Weights of a small image VAE.
Model: encoder activation gelu, decoder norm batchnorm.
Data: trained on photos of plants, animals and fungi (iNaturalist), 155796 training examples, 2.6 epochs.
Rows from block 0 of the decoder, named by matrix and row number. Rows with one number belong to one channel. Each number is 128 + 32 x the weight over its row's rms, rounded and kept within 0 to 255. All counts start at 0. Numbers have three digits each. After the name is the row's rms in percent of the matrix's.
# convs0: first 3x3 conv (decoder.mid.0.convs.0.weight, 128x128x3x3), inputs 26-38, a 3x3 kernel for each
# convs1: second 3x3 conv (decoder.mid.0.convs.1.weight, 128x128x3x3, transposed), outputs 26-38, a 3x3 kernel for each
convs0.13 094:107087145117120143213115122165092103093197138134148112164252068172182123131129173136130170155123113092122162057080074087118119122104119123105157135168108123119130124159161097140149131156071117068129135066075117116133182087139168123126116088149149121107150135130149114142135188138155112080148132158170132129145105175120123091124078131143075103128074096
convs0.14 104:142113133109145175127163144150144081124079161133128161062075102120086156131120175149097129117108132134121145087144099147118112101148164131087155077126102145101094102158131063082059147183113121102131154091126116133118117112157134141077166134114148131080136109117132116090122128126119141084123197137145134078103057166122113140134100142152130166100101106
convs0.15 097:154177159128145111091147109124107073104103154059092143166140087149089195133192097035116122102092137134124109091082119144118072123132120147111128169118131100129073113173133139125104120149113123144163159087143106155083100156103156125053111127119152118161103114175137107131148154131099082068161121093143094152079142122156094109108088102178094083157088136
convs0.16 095:127149125135091097143159177146171120175149099118176125116099109131122131152089133119123080139119103117107105127125155125119114132099144105126121150154127104173073105151148135145181095025107132159153087104125146129104106091179138062156157128087128128139126099129113055140121131160116113128118079087115120182122157110111167146110126168119148056144217074
convs0.17 097:070114123197143114089179130093184120024202151101112134112103084071150140138136163124121122162116153128120127106119120129127116104118117170150111114160104141086154125166134131163137102146136109140129089052092156072081082112109145109143133146134142098128056142103076146125149080120108072148135151125095082128143168104101080141141102092108155089080101087
convs0.18 090:132125101043150135149115133124105093211124118140062142092181145147179139116141104106038116125132101119077127143127106109105097089147081155114128144136190084130117106132166155171126074188116160158120094130083087169056141146120115130112118122111144148115147226122137165119143065107123091097135113098094089100151084062118096143172145095131085097089086112
convs0.19 104:180180183158104134135119088066109074095117133100123165136142151148158141128133143144195158180211189135174148118155193101107093103111128096077105105105082156167139118058138100121110167130113110121135123177161093107125135211182158095085137079050159176151097146147134124092183163123165133090126129100135106103136175128105091149067127073032153097096131155
convs0.20 104:115135134155181154095133156094083105151082132174140140163101117067185107131118137197184107102151094096121146066105156089143123112132145162139122145172175104127151150107115090145126133113139090135125106143125085117113109108125120125098131127112099135151096093114135167112175222168153145136119139138143118099160157119125083134032094143069020064117121112
convs0.21 091:126188122172181163171136147116132180140124120158109119179110115189130155176156109115144150071067104098120135089074129078230106143139133168156093117145091154128165117116109173177136182083157086092120132091139139133120172078116104082148148125064066056094108079098159144130123144101111191082112130096105143074104121126138108080109172121123107112142087096
convs0.22 100:122083108173126163110126168136139142072133122063161126127242115115059113132116126095126098203106126127146146147139069094093159119103118103136132072074147146105114115116128083118153136112129090130133144188135142120106117111121069144091106117141123144069160203107090098115167082155095135207160117137142121145110140133098150142138101132071255147110133139
convs0.23 095:102151165199142146123168141075110120088066086044112115097173136113130136157147151120088129089082101095139113074116088099147164131088150082144160145090112096157144116111141166088189086142100126164144180123083137127095101159144104205160115118112161142109102110132127098094107148136107118149127152116070097105130181138106115108134121102078180175134032094
convs0.24 092:091122123186173154140150152109098110177092126139055094133095159100185161143125124128116107127189153135138164129099087101172089124113102089024080083196126133098136190142092114135105136142155119048077089117087130127144122113150125115171111107150151232164112173113119145096127077166124126128142143155136157171112086135104088148133050057093019121110093101
convs0.25 094:157164172094124134131173124134127094147117148135084167149085116113140103134101083142106100156117146105060104124095074165145142137187120119082117135112105121092132085144104056121124142118135131157138142184211125136118093184114081075179112118112153154159158244186102117106109105099127148163140165086099134115106149051104100139127073128121183179108158134
convs0.26 096:105140129147134189054186180135131092131097115181084095132172141087122169104156105132118137175055148133074121154107099187109145115143104129120122146107081106078116135122142123139119130096117135145135152196133096091032142122105103125103134172152109124099130137091146149101137148128103124098126145108110123090154149130156168091128119099164159089105093087
convs0.27 098:147078163116128130161107142126091097136092114151137113091110078111160095158164165137121114123156156145116099106056104076136061084182150158147120110087121125132106137148142093143132085082167111146079093136066119174103127159107117158196156172171114108132117107142117137099121105146092118170121109129135139148107149147099128141116087095184133162129099103
convs0.28 100:075087138114126101149109106075112087128187113152142135141063175085064123105174150164164133106107059115118094095120121143149151167132125135138124103160097096089052093167105174145128140113176107124140103083116170146082088064116122142153139136129127141178119165185124145103089103130123152178122139139098121155101077176158091158130159116147110221109090126
convs0.29 105:088118125147146155122207163162115077135141151150157091134082137120199172123142085132104122132069152103099092132204128095153101115163127098089116143167166109117066172138163192088186135072117133132124117123091138131115105147172091165189095126137120077089113084098126109107101145123092131109095153092087114138155174139152103093107164079084120127096175135
convs0.30 105:134125065156120102143101120119169139132113109096113087104105144107117087122109090119113109101138078136116141102130120112133123073105107141159140186188140152189139115099133157165151117159132134135125078093124095063093127132130149191169142130098100097074107141132085047083089106120145162142086113101154131119160110136163144105118143123143133116172097092
convs0.31 111:155173158221157149183128139131207137073102088148095148134188142148097127102090122098117136089104069128097074093152138050084072118091101133147141183158152137068136118112147144163190159151155108097131100105084149154093190109143176125091164118124089132136158112111085098081079146127133133160123076137186149124134110143092124084148131120133117106154132115
convs0.32 097:155093095089105105110086124157081127151114171107111090110176153108168157108140153154128125158207135138131144110100144116039127105114109075077121120110069091057103115103071080109068123133089157138112130207189116148115111169112106136089097133129143171093150134117108127103154105137118090140128179146097096118095155143089122123089035122142107113121130128
convs0.33 098:106073119084198138112116134132087121131149190053038095190128167102109117173156197121144140162196129109206106175152128101117137116145109123169138158117092116121093096147161136142166140102136101129069132163126084126153138092149132087110150184099128102126093108059140135173156160156084123119109156177131192123095167117107119158108083111150030164155094126
convs0.34 099:134127160091055157150104153145128130152212151127159118109055123135059149138060114106125118171154153121110096140141122138085116121121110147114090120105068116148120127108098105081145157166188142153110147153125161120112115126135153192152139143119127139148133153162096112101109085119128175196144116131172140114123150107134188144134103133161084083133125088
convs0.35 097:103115073098147094112136149121082132131117061121159124130203044175076153164115134148165151140152147153150144129128102145176094128099171157179152092137149083121102139108144122137170140127141103126122142083076132141108123120099137185106131126113139115132141078097085100164143172169110193111128092131126120149111155182139195158107160172121143051121131142
convs0.36 117:075110141115139119126148132090076120115135113100144137122103090078122087095076105133124102101195125098120100092138122153158165133123120117083109108117114135180185133167155186195189115176148149161117174167156117136126145164170147188126112128113124136110122110081113116094173169171151140142092101087130145143141136132104118174139082121147157145137169164
convs0.37 106:187141103085112108112132103074039069039073105126112112157122137180146149157140082202138148147169125155161149172130140145124085108139121074083092131082084091078114108068161094070144101133150138131069118090075144141156124150101163155118180132126132123142113137155156132117080109128172092102186127124093116056127088119152120110084125110077097138150097135
convs0.38 096:097122132189082138097098078152118163123157173137164151146148156065132116108135130111154121121127098126133095129204200194159149144156185131111118110132107144110096130142163081073129161155124157151123137143144131139141130171149120090100139182149135109123105116094140186172095083122122131111172109141148170145100093098122117109134144198147087068110185127
convs0.39 103:152117124115120134113111106107076122100104090134061072099066140148172126147156110094070066113108095113163120125125096112205156120156108147143120118130111126172161114029067142117114164138160126113114108102057106171133146098105173162162157118120128100172102077128104075078082128138163231110107144120165117103145073102177167140155161082158150086129133117
convs0.40 101:114113139109131170095131126055064067040047096048085124133134161096098102133137147129104166174085133115127127101136102154106076106163127113102141088103012131127139140145109128129148123171131125116109128111055151150082113150117109123144109158175141089106121141125126127096119105146109154147144170127076135106101144096101085078081104101048137140123048131
convs0.41 101:144139135104137155134147156105052116073178156064138071142145148127123167123117138164140153114124108182148144090146168082038119119081115108128121131152174088133125144139106106189122153170121118113136108091119112105118137107138194145173147120164102116116104097129116126104139142144178231166096139121142118159163122186109107119134121156131125125125162162
convs0.42 091:136136136159143106155130147083136112105080076138097146139143142154136138148129085153148166059102115135108145142140131113145127118122141130175102114085145103111138108126151131143103127073070145138167120063093141126118121119127197141098151162128138105134140118129150137126128117090127215116146184117112116071151203157126132125182148160076004152123086166
convs0.43 096:104107108084090084054121064146116081186157174137149125115098120111136140069127078100175144172126129144114086129147154099057106121134119137147130141193126125068155110095145156200162127116120101125110122121157143110143124094156139044110091105140149178121169125090110130150155113169140159151141097119111111033192122169112163078142147101149099089155090103
convs0.44 096:107168121125189153165142128131116149052097132042089097114111152105089078105105143091071086173157143097133101143065141068192148145120135137113117145118141144157132096173118118127127111158128134150141186217177123135150150094196129079126126094135154074129124134163121060103064135155094153145142116161117134169164077099114113134050104108171106150153105102
convs0.45 093:138120143101081104123080135115173123187162127169157147144111112095139136104095132162096156152152105166132180109082032163145090109144130160140149141212130116054128128101137064117118103121111096074066164173166141187103106154136045142110071138159120193149082128138135164136118140164118146158062152139139136141121193135087164140062137131111226117059155138
convs0.46 103:149174127108106118168132115122132163143149160111142121116121153185182140114152148120141115156178088120113105129135152118164124171156103055152119156157125101164124116106099172127081143177115147131125184155140162141154089070117150187138121123119126121103120097133141089098041164096145255103134126129115148075128018135155210180084165134149065140146138111
convs0.47 100:103154106050090076154152142123106108132056145136164118069141080130167098127160160165153145210222197150157121149103132090076083110126145137139155145110128101126152143164124121179146103151127104133099086127107089117104098142141108120079107104130134123105149173135153154096144104109184120172135123140099104133160144123129139168104081120143090117094075106
convs0.48 108:114130118130152116134183132103121149110116202122149181125149184129224199148147160073124119109095109078085081068098098062090128130160147103133156089117148096097088137116120105104158090101119104083087117132134150149122116146140161125146168162129184212158218230158164167148114130175041170156132217145125127142138192135125055088045098138000191139067133096
convs0.49 100:154150140107255149128178105165157114178080149127051203106091121143147093151152071119136181127139180147130059105090108113122132115127125127168103101114182162150137134118115122115131136071110167185148119099086133155111128157156126137151139118086122114132076127037149131067162188191134141167120158075118165116112159060151132137116103098142123120139107123
convs0.50 100:120094137083119141128155122088085085087168166106124112089103122096115169104165148086105125103129094008143112136138110071088071081145156111116119142215179124148162156146146110116124120096134139149080109098095096137076123115140079105109103174142128158162168171170127161158071092100067144141098128171122157145150202180126171169065154133034135143053131116
convs0.51 106:130054088068109076132136154118140118094111076121106148123000109121127101084089121147115150112163163111106119137189143120104116111147128102096061103100110125126168143133129113122118128124156225154158149124160128135143122130119124122129119121104132089167123083129127108124104111094123082116115111109087060104124119104145113110177185100164078150150123143
convs0.52 122:086097188076153138085119110140134150157109129141093086110092090115103119104148172106118133143117158172139176122147151122185209090153149136127151102113140113139117177102089124082082138075058155105127140100128120127125048094098103100156110100136160138134171154166146136135127143130100133180118145185143096142123125136123148162162120122140095133109119091
convs0.53 095:125065109118139164090067127099115129091135162069086107144161170125109137163091147118153070135150049153128100124109135180113145102135120134130106142155109091094119131136107122137137097121096138117134111142163150133158158162153118149143150125148149140185109115123157128197114144172135146104140156170122147119103088121104091086165146120114195123114137103
convs0.54 104:115172120156184176160124150145115080157221107088163108130123117128083122093106114106141124114085105116118124082091113140138135095104102123125130099137130105151183149154148118093185070096117109115130105134114118133115085132158126184124110110176168127135169133153079136170141092114099123116143134141144109107132140143092155110109085097120093172075080082
convs0.55 106:149198175231105170144115117143135065144157107106168105103151120150148143140156146092150114110127165126160118103115122123197129135151097094165147119183085134151129128135141127123113121148138112126106163177153118153100139144091183118100154146113058076045117121065133117081109110086122142087133145080119117091104151119136110129153177116149169092101133096
convs0.56 096:147043090149087143111026102081127135024094104026145130131104124126073125146115128153169149178151149148120105159125112169188153103125119097148111171127101123085158074175105102195078077167127139180185157133169138122151125161151152162124153153146107123173095139168119161161101198135065164112102178107105161119081145079091149101140161118149201136152129137
convs0.57 099:084126080091073103144102075160160115137149096133163142106087135155169129142117147063126119150159166154103147122107168088135199153084147120134132158133113092072091078085119063129094076086111119159166112042134112135118095128133148138191124129151074063124122120145124149104079160065118122098102162110085119116149126105170154134096111081121168123142147164
convs0.58 095:113156149104115095088205141112054110149079148118118098125212076109168119157156148125145130111067127113094075203119109129159107128120085104145091098050117088114147101112169146124187132150135152084085110057086126105113148122102185124083137067116118143099126129135167164141121121088171139156135067104155054101135120123145104132128130101122130000094098094
convs0.59 103:174160160144111108157124180130170168120212144161184114080100156179093176113115173143074102123157126152098119090109079118159134138106139108124163112097058102125110105118095103214069095166087100088090136117121116069154086131127173077160157115150160177142033052155097147102119132119132144125101113092131156162134111132189164192088072135154115167123120109
convs0.60 098:125134116146096174114082125127140140150149114095155132096068091095062147133088097114155138110112126130125115072064049149097149162114105132155207084077093108106085104107144071086122118128089119127162160175176164131132096078091142145141142135136134139174154152140092131125134113166140091136172168148169189154106123113095104085084069130091134107127131098
convs0.61 102:136103120151116160118087116118105078101059054159185141124184142170070179120183141135153172141070115147145174090107102136125108188148153133130102159090094125092116081098120088131099089182112094074117073062021127208154085123105097130093095151149138142162151185110090238135144137129115078143129164194135106145113177160148162076118119117105068123143148128
convs0.62 094:094110102125121060123134098074131124138180074102137103124061107096155080145146128094151116118192137105183117157142125163176178171148138111111144077099144126098122114090131122080101111000097137107094146165177126150165165120147070179161130206154149128142120132110171170235125107152124097111065127152108128146141073142136146144092109115116175180114158113
convs0.63 105:140095103075158137118123132121179198159207185139101100157100145159146133102127103088073086133170121131136095129065136203110157114138124150137129177111191152118100095124146108133148125120157114116126157146150146157098173091101114148147132124144113111102148137185113116125078112143141074134118115169105125162151107158153141137053109113099189191118094129
convs0.64 100:104139149098082169073134129110122144108154101090133089174151132118168158133117130118135106113101135143082113139141115151109099162009101112128097132100157122043114111130125198186146093080150136152107077158107085132148154141108130221168094123115084145125167197089108138122073153086181124134143131120120146125110101120099142075119151130111042118125152087
convs0.65 105:165143140132158141154109125064090167015106138091097124143116145179159104099129152092097088074084068086137122127102163094177091136158135073158100130158149106127089134135120136104117165113120129128130128101130161167106080119134085050124135130108141148149130096136131125133086083099186098112156169121085153109093063109161107093103152099072082154155091061
convs0.66 102:151152133059063114084126107091050098082117147030165133131164113147124124149177150092108159170124135104137134110123142106142087136150138137142110113106086147081114119091120163130103091106135089116122164139091117112116158095130167162144157101104134107150154188165114124129100131120138159121130084077111158095186147105146096090110128149164130149107120128
convs0.67 105:150167130127127144137165135134131063106146124094122161145136133140130138174143081121141112135137089125127125154153083117146074149164123122157144131157093084097111095072132089114137088107097136073100127114068110099115134084114180124158139123170127082163125122190097107142102086107159135151177126076160132135151111078118072109169143115136190091118142154
convs0.68 095:197113121124077140093111115085054062056228161065241097072193125122077134093127107133123093096146117139103133096129148112116147117102145094110123150182128115082087167086137083122113171124122156132118118131170137067121174134105148157127172179155150125140122082119126100124115127149115152114146076149122167136145144098116189146115123134153148091118155136
convs0.69 104:136128116061125098093073137193180125184142127118041155107124117083084152086110112138136139036081102123106138128128114090024123163087116134131156094086180034061062113144104126059094089115125185149148162168165126143098134124104083147101108158178136158126104071115140225125169116129114064118140170175155122114099127143130101073140118100151119147065104114
convs1.13 098:144150109106123031142140125155107141151113091143119098106179135093195154048170145134164152167173145193239141174136165144135157136111145124112107102051121124131143133109139149110117153133119079067124101192136072038071165193163140200154128135162175107177161158190138102131110171150137152115141103116139110135131111090130104118090111121161136150144148148
convs1.14 093:031087146109112176077202120100102136089139131150105090116105148043063105113112120083173125072144134142129105173131126167152190125084143115106116157098093131122140162101174112126247124091109093083115122135173113133137116157124139097122117125133107117151112137097111078132109082122154106106148187126082139143159205185154161085135058158115116162107115153
convs1.15 091:096186069079125092171123138086129145102085076132130105148160161177137148178177175174092143133097124121121122118085143102053122091153096133145117107136091147117085090082067150163086119182137176129082178155161118100114169135121133096135151153130136142132178058119145104141178096051194152096163059096149166098122131116194163132132071125116156119113131115
convs1.16 091:137092064070130107161147132118149096176118114122131118075128169108134158130138153123075050115133099119084095158114135148197124146123129069125163126155124139142085096042092141154094146101149180149113126144128136126118098131137116096081075108063065081091131148152110160141121193134120193156103177144175050083176094097125102077172107118130161121100118128
convs1.17 086:142167164109179158100158110136124092169085132120092112183153141159179149104178147115114093144098113142125167098109085151132110086118097092141070133140055068110084140138075138139081145137121090099095159190104144121121104126109127115111132102161156119146168111128106120059131169116102157153120136064081082146079100135093133158099102111118079135171197128
convs1.18 108:097129103092116078053108080116131118101163146150162125146137148168181136199163156118084114148163124119106115133097141189101151129174115097066095076064072094123079136122071104189116158154113126103139069159125106106099123104100120140131178129121145147104158131175148124149165126131173184093140070062143168163077097145172150146147152105178191127156163138
convs1.19 104:112107135087132116076147101126122092132066109096107151084143127080070098115092098153155136100066162164209139151149113167128117095094077094129102155161091114176115149146149110136243137133192114150163149141179144110148162148134128075099078179117162178168145134113098134101152129086120095130138154124105143118155140123160140179119131139105078155120113074
convs1.20 105:128141106154135129121124128131115129103037136106076152114100129110094130067074053160179177170141183160170132135141133154120177160143151127122135102094071149163140142116105157057102171081099164115105142124113133091141095118105095067098123111075141169142163160171126080137192129156112126101143134150157128067172149063186141126109123140153123164156108145
convs1.21 124:150126094090097138062119122133177163104113148108131102108075065086066080095045092142088124145080194104109124131181155126165159129124147129063098139133190129132147152116120096077103141180182121147148161148168162190121130069114051068119111147101147159098122082102122145137132148109128182160122167160105115093173127180118125112148160105104103106132136128
convs1.22 108:152138130117116035114134112132089097116099188125108133107108102101110143131098136131124095130113109139122127167122144093040147142111087167106121154252162117143130162136154135084117117121114140129132097083116135199183099085126059098176121088142061150148120114053099126068151145082154177157105113155103074107098006000104131092110161195083045135133130133
convs1.23 089:179100125170173145131122152076104152106196141105102145132099110118145130198172093097071096068119106138144133141088088091106099148099086130066139143133170080102128126133164176145129175166127148134150125158128097129145181153148169167120130106082122112086124121108155073126119131075088230158121069130069130178176093175110143150086136157147092131161125126
convs1.24 091:114111089118138087098138133097116072104092077126119096150159128202185140238188112125140119174211171098139087070125123139126136109068137111125103153157121140148126115042103098136136091098091075139145126155136096144111133093120107056158117106125129129083169101121083055111116104157161109119121181171072151117038146109101117156143140158102125112120160091
convs1.25 121:112102129073058100095098141097152125106135173134138136162126135158096136093100083138171101173065114147179087166149137089090135120125143169134121162159148140161133128134120109065131160152142156185140079125137104137167094133128095077118127147100173104139153194089138098115123094128167114125108122098091156134135187156094116141135132120080171100132173085
convs1.26 097:118156171138154166174183150109079182081137146112127148214084159192093133154086127158110136117111135138130145165108080095111128119148105110151044088105105119081094100154082124104119135115141112079106140226142174110114089096129110138146109114104098144204088094094165150116096116066116148108133099107078154090127144123111117112078157137127116124102101093
convs1.27 093:126107104147186135122153072128092079137109157143100101080108097114136106157125119091122059145075133167095103149108137143125126174169127136117065135163114152119082132148186190093125110099115161112181067093137153153184181097136110124223097109185197178092134111088126170165067106077117132093150122111154113120162146167163083138171200168197152128214150149
convs1.28 090:161137152120119110147165088109097121132077135141148144156168121169156117187156089121100163182149177120119096107135069158118154089044072107116146126134110138188166143145164144130222063132140158174162133149124146105106180181162146116137107099105151160123161138136144143121120143161132131130140178147159093146147131167123112190196189126179138141168164119
convs1.29 085:164126167118138100174184167124099150105095135122102155122139131169149145152095110110167116124100147151100168119099072152141102110139144111151119100118102148140145091151170145157172106085121125127106169087170106069159150111178092082147078057219136147129159158168120128168200173127169148171182113108143140112159121089161105170165163153120178145116118112
convs1.30 113:139152130097139136121101092153108110158218194142175180177154145146097159154175150171148147198142194117172133133182150107189166140136129108097157114188131096146146163099143211104088169141155116175129106139081130111129136065037134105068130182137108131117207181156125170146165126125188192118145168121178113129134116143157160107158120041138107065098099074
convs1.31 101:115118163101148116183167189090154103092089064111139091155118127181165141113161111129099111131141128144140094155175150164143127168171099101160097125116154103101170116061170189129164150130116096114125172150145142160109108163144114110144107126138108141085145131137179147164135097147172194145160093125150120123152187136128149112148178230141122175125141169
convs1.32 110:172127150152130081103159107147109192128162226180126133135105135152038124145104123135166137178045178118150096159118133085100135148149120170085132180143103113113115139154153126039111129144159141131120159133159139082141123121133068087137197206134120130159128197110136112108114086107151111103148090137130112131117057122155158118152163137115139088130135110
convs1.33 082:053142151120160208091159115133128138067101112127100143075144121096140129164181142136143142155170142122091105155142119086130116140155151175127154125104079143124080154145106151163121155110129149097114064073146072110108140098063086142114130158163125197185142137183116090136097121119152216127159101143166143155145103165165136130102105036101181092135161119
convs1.34 098:134134124127089176165103146097122112158128137121143129143140124192146108214170070083121117123152190113071146108147128140189131156140138141142128171117151166111138126074116165150168117104156129088134158164148193169123093142129123192213111216154110154153140134117116106101114130147152221128072136202142072131117089147131139177124130147101209166136160136
convs1.35 125:104097115125048110149140117114094133161147103107105132177120132191082126199152139084080139136079140142108135137138102057159132142066075155077145081122110106128115082138099094088090151100122097123134086197133095143118084156139050135146137088058097119076078140097106068094131158142167178153136137136136100123070018098117118094130181146116181168125114156
convs1.36 111:170171085159115149138084120106098100113100106110099139137094119171106113130154099136134122168150111174188139097091081104128161121142113115096103080121100116148152158128190115093133068121126138158156153121155148133138145146154140125148152189195136184157142144135106102118094089124075145102054134116117128162148140159200186206189192216184188188193169184
convs1.37 102:151123101164131151119098050106100096058102086108133083117109108083075082131086116091141146081030129113117105105103121147131100136128105085086105120129133145155106132125111148162158089168132147158132137129135166100090113131109140105157111125133144176144123101104116115091120128116098099091098117107142158119164159118123145130147120131142176215120128139
convs1.38 089:132143144141156156148149109103108190120119114145133124135136123172206113066169095126145104181159124159095122119130134133086135118146140129165089144134144107167138189123138138150107116110102126107147152141188103132120143145114119104143101134139124140159104098130111121110078171117089133143117119092124131124103142171138128110112154148117104161140176144
convs1.39 108:108139155137158167122095091100128134090103174038143156111095104159058123117124121135129178170091138124062089134143137148091127093141111136108146137150140173158146100165135137126135101088143144115140104088097162161140161126124095166158080138099087104088090041145118162140144112176064174164089124145139104127171102128136105146129112089129106156097124109
convs1.40 089:184141120164166169127107143132133073062057053134093077111163122128099104094100121126172146112176176096122089159177167169073082136072117122133192148141136157153118176140179098079149088153146158128150084122097123107095133104132113131138090130104114083124132135087139111172089143123128124141093136126108116078099087100169171067119131089178169171125144165
convs1.41 108:103144126081157143119148090131148090184157139110118075105077114141101096103086123141152146176160132150212130101130149152090161095128142116106126208152156163129152112146133106091136123093124095153135164143104113108164150113144103153132144127139118072142154181154150116147151196146153168162082123141095094089148155163138161091167112123081086123076089115
convs1.42 090:110170117059099118103143125124084095134123179054113153123096099101148066107140099148179158118124156180159151107157131112123149138164139169109133108066095163077111133079148122190151076138097131153142222120113162089126120084108121100117089125114158102088148232170144186184114129102099093126100132149177137109155189179113167113105173172082109171147143152
convs1.43 090:161195106137123141131146106133140118117121094095124159116109136112070105118112099132152114179139170150133155110105101153145131091133122127123153156144166163185210142126100179119126140119115082153145115167154108108140121168120088192080154171134115083111147107106122077080150116167132171153132154120118136116095070120150123147154126088128108111082082072
convs1.44 093:103201098154129152080125154094147182100157189120129154161096114164148097162147101166144197103196193104104171143120139131161046163159042132108134180108142146125129080088156098198130129132169111093134175130138135132068151160163138147138107147124138132135164077097115154133134090142112130104154111153122157091078143130102106128079125222119101150121137151
convs1.45 092:115139132130127171173112124119068125146127118134099116124106093083120124112103119117165118140146136132135092139127159130159082156116193136122114124199107116184117147120126134135116131103178136147081077151126116192123131116168140133171147128183083207128111136121131132105131140116109120135162121068110168148145181076108176127158103175158127155161150136
convs1.46 126:125157157151142090164147115140099151111071193127123164137127139149124109124163136126106181157064172118130120108106108089073090132123115136140112165138155112118140144160126145086093146163122069113139077063096152143163078127149108104155136192099109117126108072066095115130101118120157202168121097136119082133076056104163111169106119152071029138099087130
convs1.47 103:083124114059134127148125106102137135146173183176153121147103134121092069151133114158156154082087173127143125160109152070048192143129139191154163155181169121126149143161145140045113145154155153146142096167121136104168155095094099124123117142132133139166156107081154105104142118130179144116147137148162107135140154170145163134079094093078129089080130118
convs1.48 109:144131122076129149146147148122125144133122147123125149135171164095185147131151171106212150131165143134127130069091084123080139121110123216207214153171190138169170158101124152134167136156175153144111169222189151127173109056066124036121107075111114189157119112093088110125160161138169187230143143128142151152104085136103149101040054108037045094071080071
convs1.49 099:148110092169190145116108158095108163078146159158149138096076092139129077173061109142166175053175174080144160156159127144162138184181121137067117124132122115142166124086133151223147118175160165108156097085147153148108141128136090138178149178118109144129097105137100116144118083077076119058075113110161105131089139084132112111104214165120235195163151157
convs1.50 106:140119087162121104118113135112087135132123089107147094139134135111127091118149142082080094150124126114124131140169110125152074113101055119103070118142116135151147168105114169101170128101136170158190161159203140147127151070100139116148116089083167178116152147150114142114127116152122105125142132176090097115100118173131098174154153136124137122150180163
convs1.51 148:104130123108129122092109066134126143110144154126153148095124117148097119109122088126120132135178159147119141128108138126043152166138171153139146203152118128102106189154117132138100169107132130151154132077139173255210152124126105146108112109156139136121149157173130162104158139139160104106170233173161159132183090139181179184141143089112093133091057110
convs1.52 127:136115111128097103147113095131093193143139255128136210118119120148137096129164087132136179123146138107110091129097138146101107124110128125156120095147151069150129093083149172145189169166143123137123116149114148148175143175159120128073086118157093116127128075116145108135149097128122095153159153147145114124122121136113155103148162149126131183146125117
convs1.53 090:106108110091067140076110138124159174103085092123097088056098100084114155111087143137171148157149145129082128118124149118134109141089157105122138146167151088117126116067075195104095115111062086152153135147099143111106088138091064112095100144146099149103051143166083133085074090142054117120064144131134089085148116108132122146100113151146124161157158175
convs1.54 096:134156142176189133104149132099094123109101083142094046122118118152091121131115168101111093130104089168114148123137143173101147140117117110106099152187157072137131150102108149178064115119074124139112083083094133104157115083136088181165100162200137164125111108095094115073150145140127192149146128142192121142173107150162172163158162187122129204122106192
convs1.55 114:164144115179171092114136136106090164119165127142138136191167136162118133124114151159108160148092128181102177136181087118209130085120130073117130081111115074119158144141068155123074160134069086148117120133169086113128079078122096135172119132140215166165196142144133068140166185143049118158058027153102129133144183159135128127139145126106102137139129188
convs1.56 106:112100132120076129089107139130115103120095137103070103139149164133157184113122161104151142081090111116143158144140174120166145147123109180092098173169075172148135100143123120045183122115152152125129090177205159138119130148129090094083139149105106149112128122104112185133080177140150137142154172153124150175149142171086108133111056184087065180099102133
convs1.57 094:198169112111094163168104143150156161195163173142151154139133129098080122140058106155159116104143033161153111176156191134186164124202177159160141091032096092121132098090126139108052103100045126149115155118172169154110135148114124164116115119103062137110092093108125139152090094138114106135058120112120145080163146124116124109103084111186141088127138123
convs1.58 086:169168113141132150133128125158090106161144143121100113092106114161106077085109118182095161143144134153103188113078129078128134127183136160101131095118109120116096084097112112178114080143072132115091067069077142121141181101175041040125144080138114048103142112178170085175157121145148139167084136123153130117154169109151126053105128132107114116123123098
convs1.59 085:127181138136135182099126095116135111093153134130147122096121123087107127142149150121140129109077121108147034108159140154143136126158169144127122087060116086124098086134128137080103170177128110130111136178187107158164100103134107125120106081095116153169125083130113113112149146116157173162083153116111138158117189155136115120108065091147087101126149115
convs1.60 106:175125117136192044087131117143175163102148196120104102115104113057065094018081095140166155101174180114142117158190138125099140105124119187162157194205151105199180106093148084180190122133129143126137067106159161255204107123136115132141083096111132141135118121119119152100113089129124151136117148134091130082168131135134189112115103111040086089087071081
convs1.61 083:065079090118115128123179097103177092122103111128137090160172199171180146150213151154116115182145090127122132162121120137132169139085128146110121103135075159095172163104074156122083172143108132136096073121145131146141083121120142157110150128119133114093140124154163118054100158143125131131167130116139090139159021100145154146085088101132156118152164130
convs1.62 087:150108124107139079152134145198078122147124146130120124156124157198187141115124134130140158124111064152105090190146100159104118151106100171164173102137139142141128140146127088108116110136144090138170086123175155172190120112072153082156114078098113105077085056083116112124112145130090130118127117123122114149107117131090129149106187131161163128153116123
convs1.63 109:157188158181134149132186070134115142078083194133113221148139142171156162165151159129127186151128173101110114136157140109127140111106131131084111155134163102113115148159137161154115102102091103101113172161139085034096089106155111151214100164196180205141134206164098116110115113135185144109107086163107098069106089146158176171149178139151210176120135181
convs1.64 093:175126138118164133100088162131115134133169164109113141158070160117063134104106129094095136108112129070091141140065137163136090101142134111117041132125064115115096080151111114149158128127196055066104082106150150094124071158095124185221110152083118079101175111102070156118133106142118126149151094135108173127145185145133102132139102142142084096112121148
convs1.65 097:113089137141127194126144076128143123072178129105117140105085099107084092153090097116117084111120102092050080125122134092144112092108156144147110230199134128163131071128066044127129140097084139112144118074123119189146102155112076161134085136100099134104096157180080138164087106159112130119197119128133155125159153115160167152178123144094190158176156187
convs1.66 095:161170138160133112170202186106142121119132107136166102165118109113079083121087139113150133102110120165147143116124142130128140180154129108114114094116150127128146143140160143150115125108162175183116183183066158123083158098152144164190148165119109096135143113145176123165117115122203165075105148166145187099216204098118133112158110077188155070134091055
convs1.67 097:099124104064108101163067135083161088062124018061130092185130132171107135163116116118082127130130129121134093157156111145079098106094107128133132140143123099171130120134111089102118078081084107143157115197142104090091135148143137129109091028078093112116076127116090092077113160130120111129121179148125157101162188133105155114130137116157158141123106133
convs1.68 122:193128153098105134140104104166094124136113180115127110124113153166200104132104120117108116134098113121133132119080142094103118079130144134169145144099172092116131159095136142124072166131099158155136065121110122112109134130124090086216101172200079132150054128103062078098100169154062149149073102122120096145151114140120145153134117134079108102106072103
convs1.69 089:072075061119102120177122106138167178152136076161166110140137128162128115090082124103095135125158153131132143183141115131137116133187135128153110133110081139165104177110130154205133143161181146111103102120169124105125072026105128143096130164159091186106109102113136117107127158141097097085111107076096108107108170179158177122143132130156143103108149152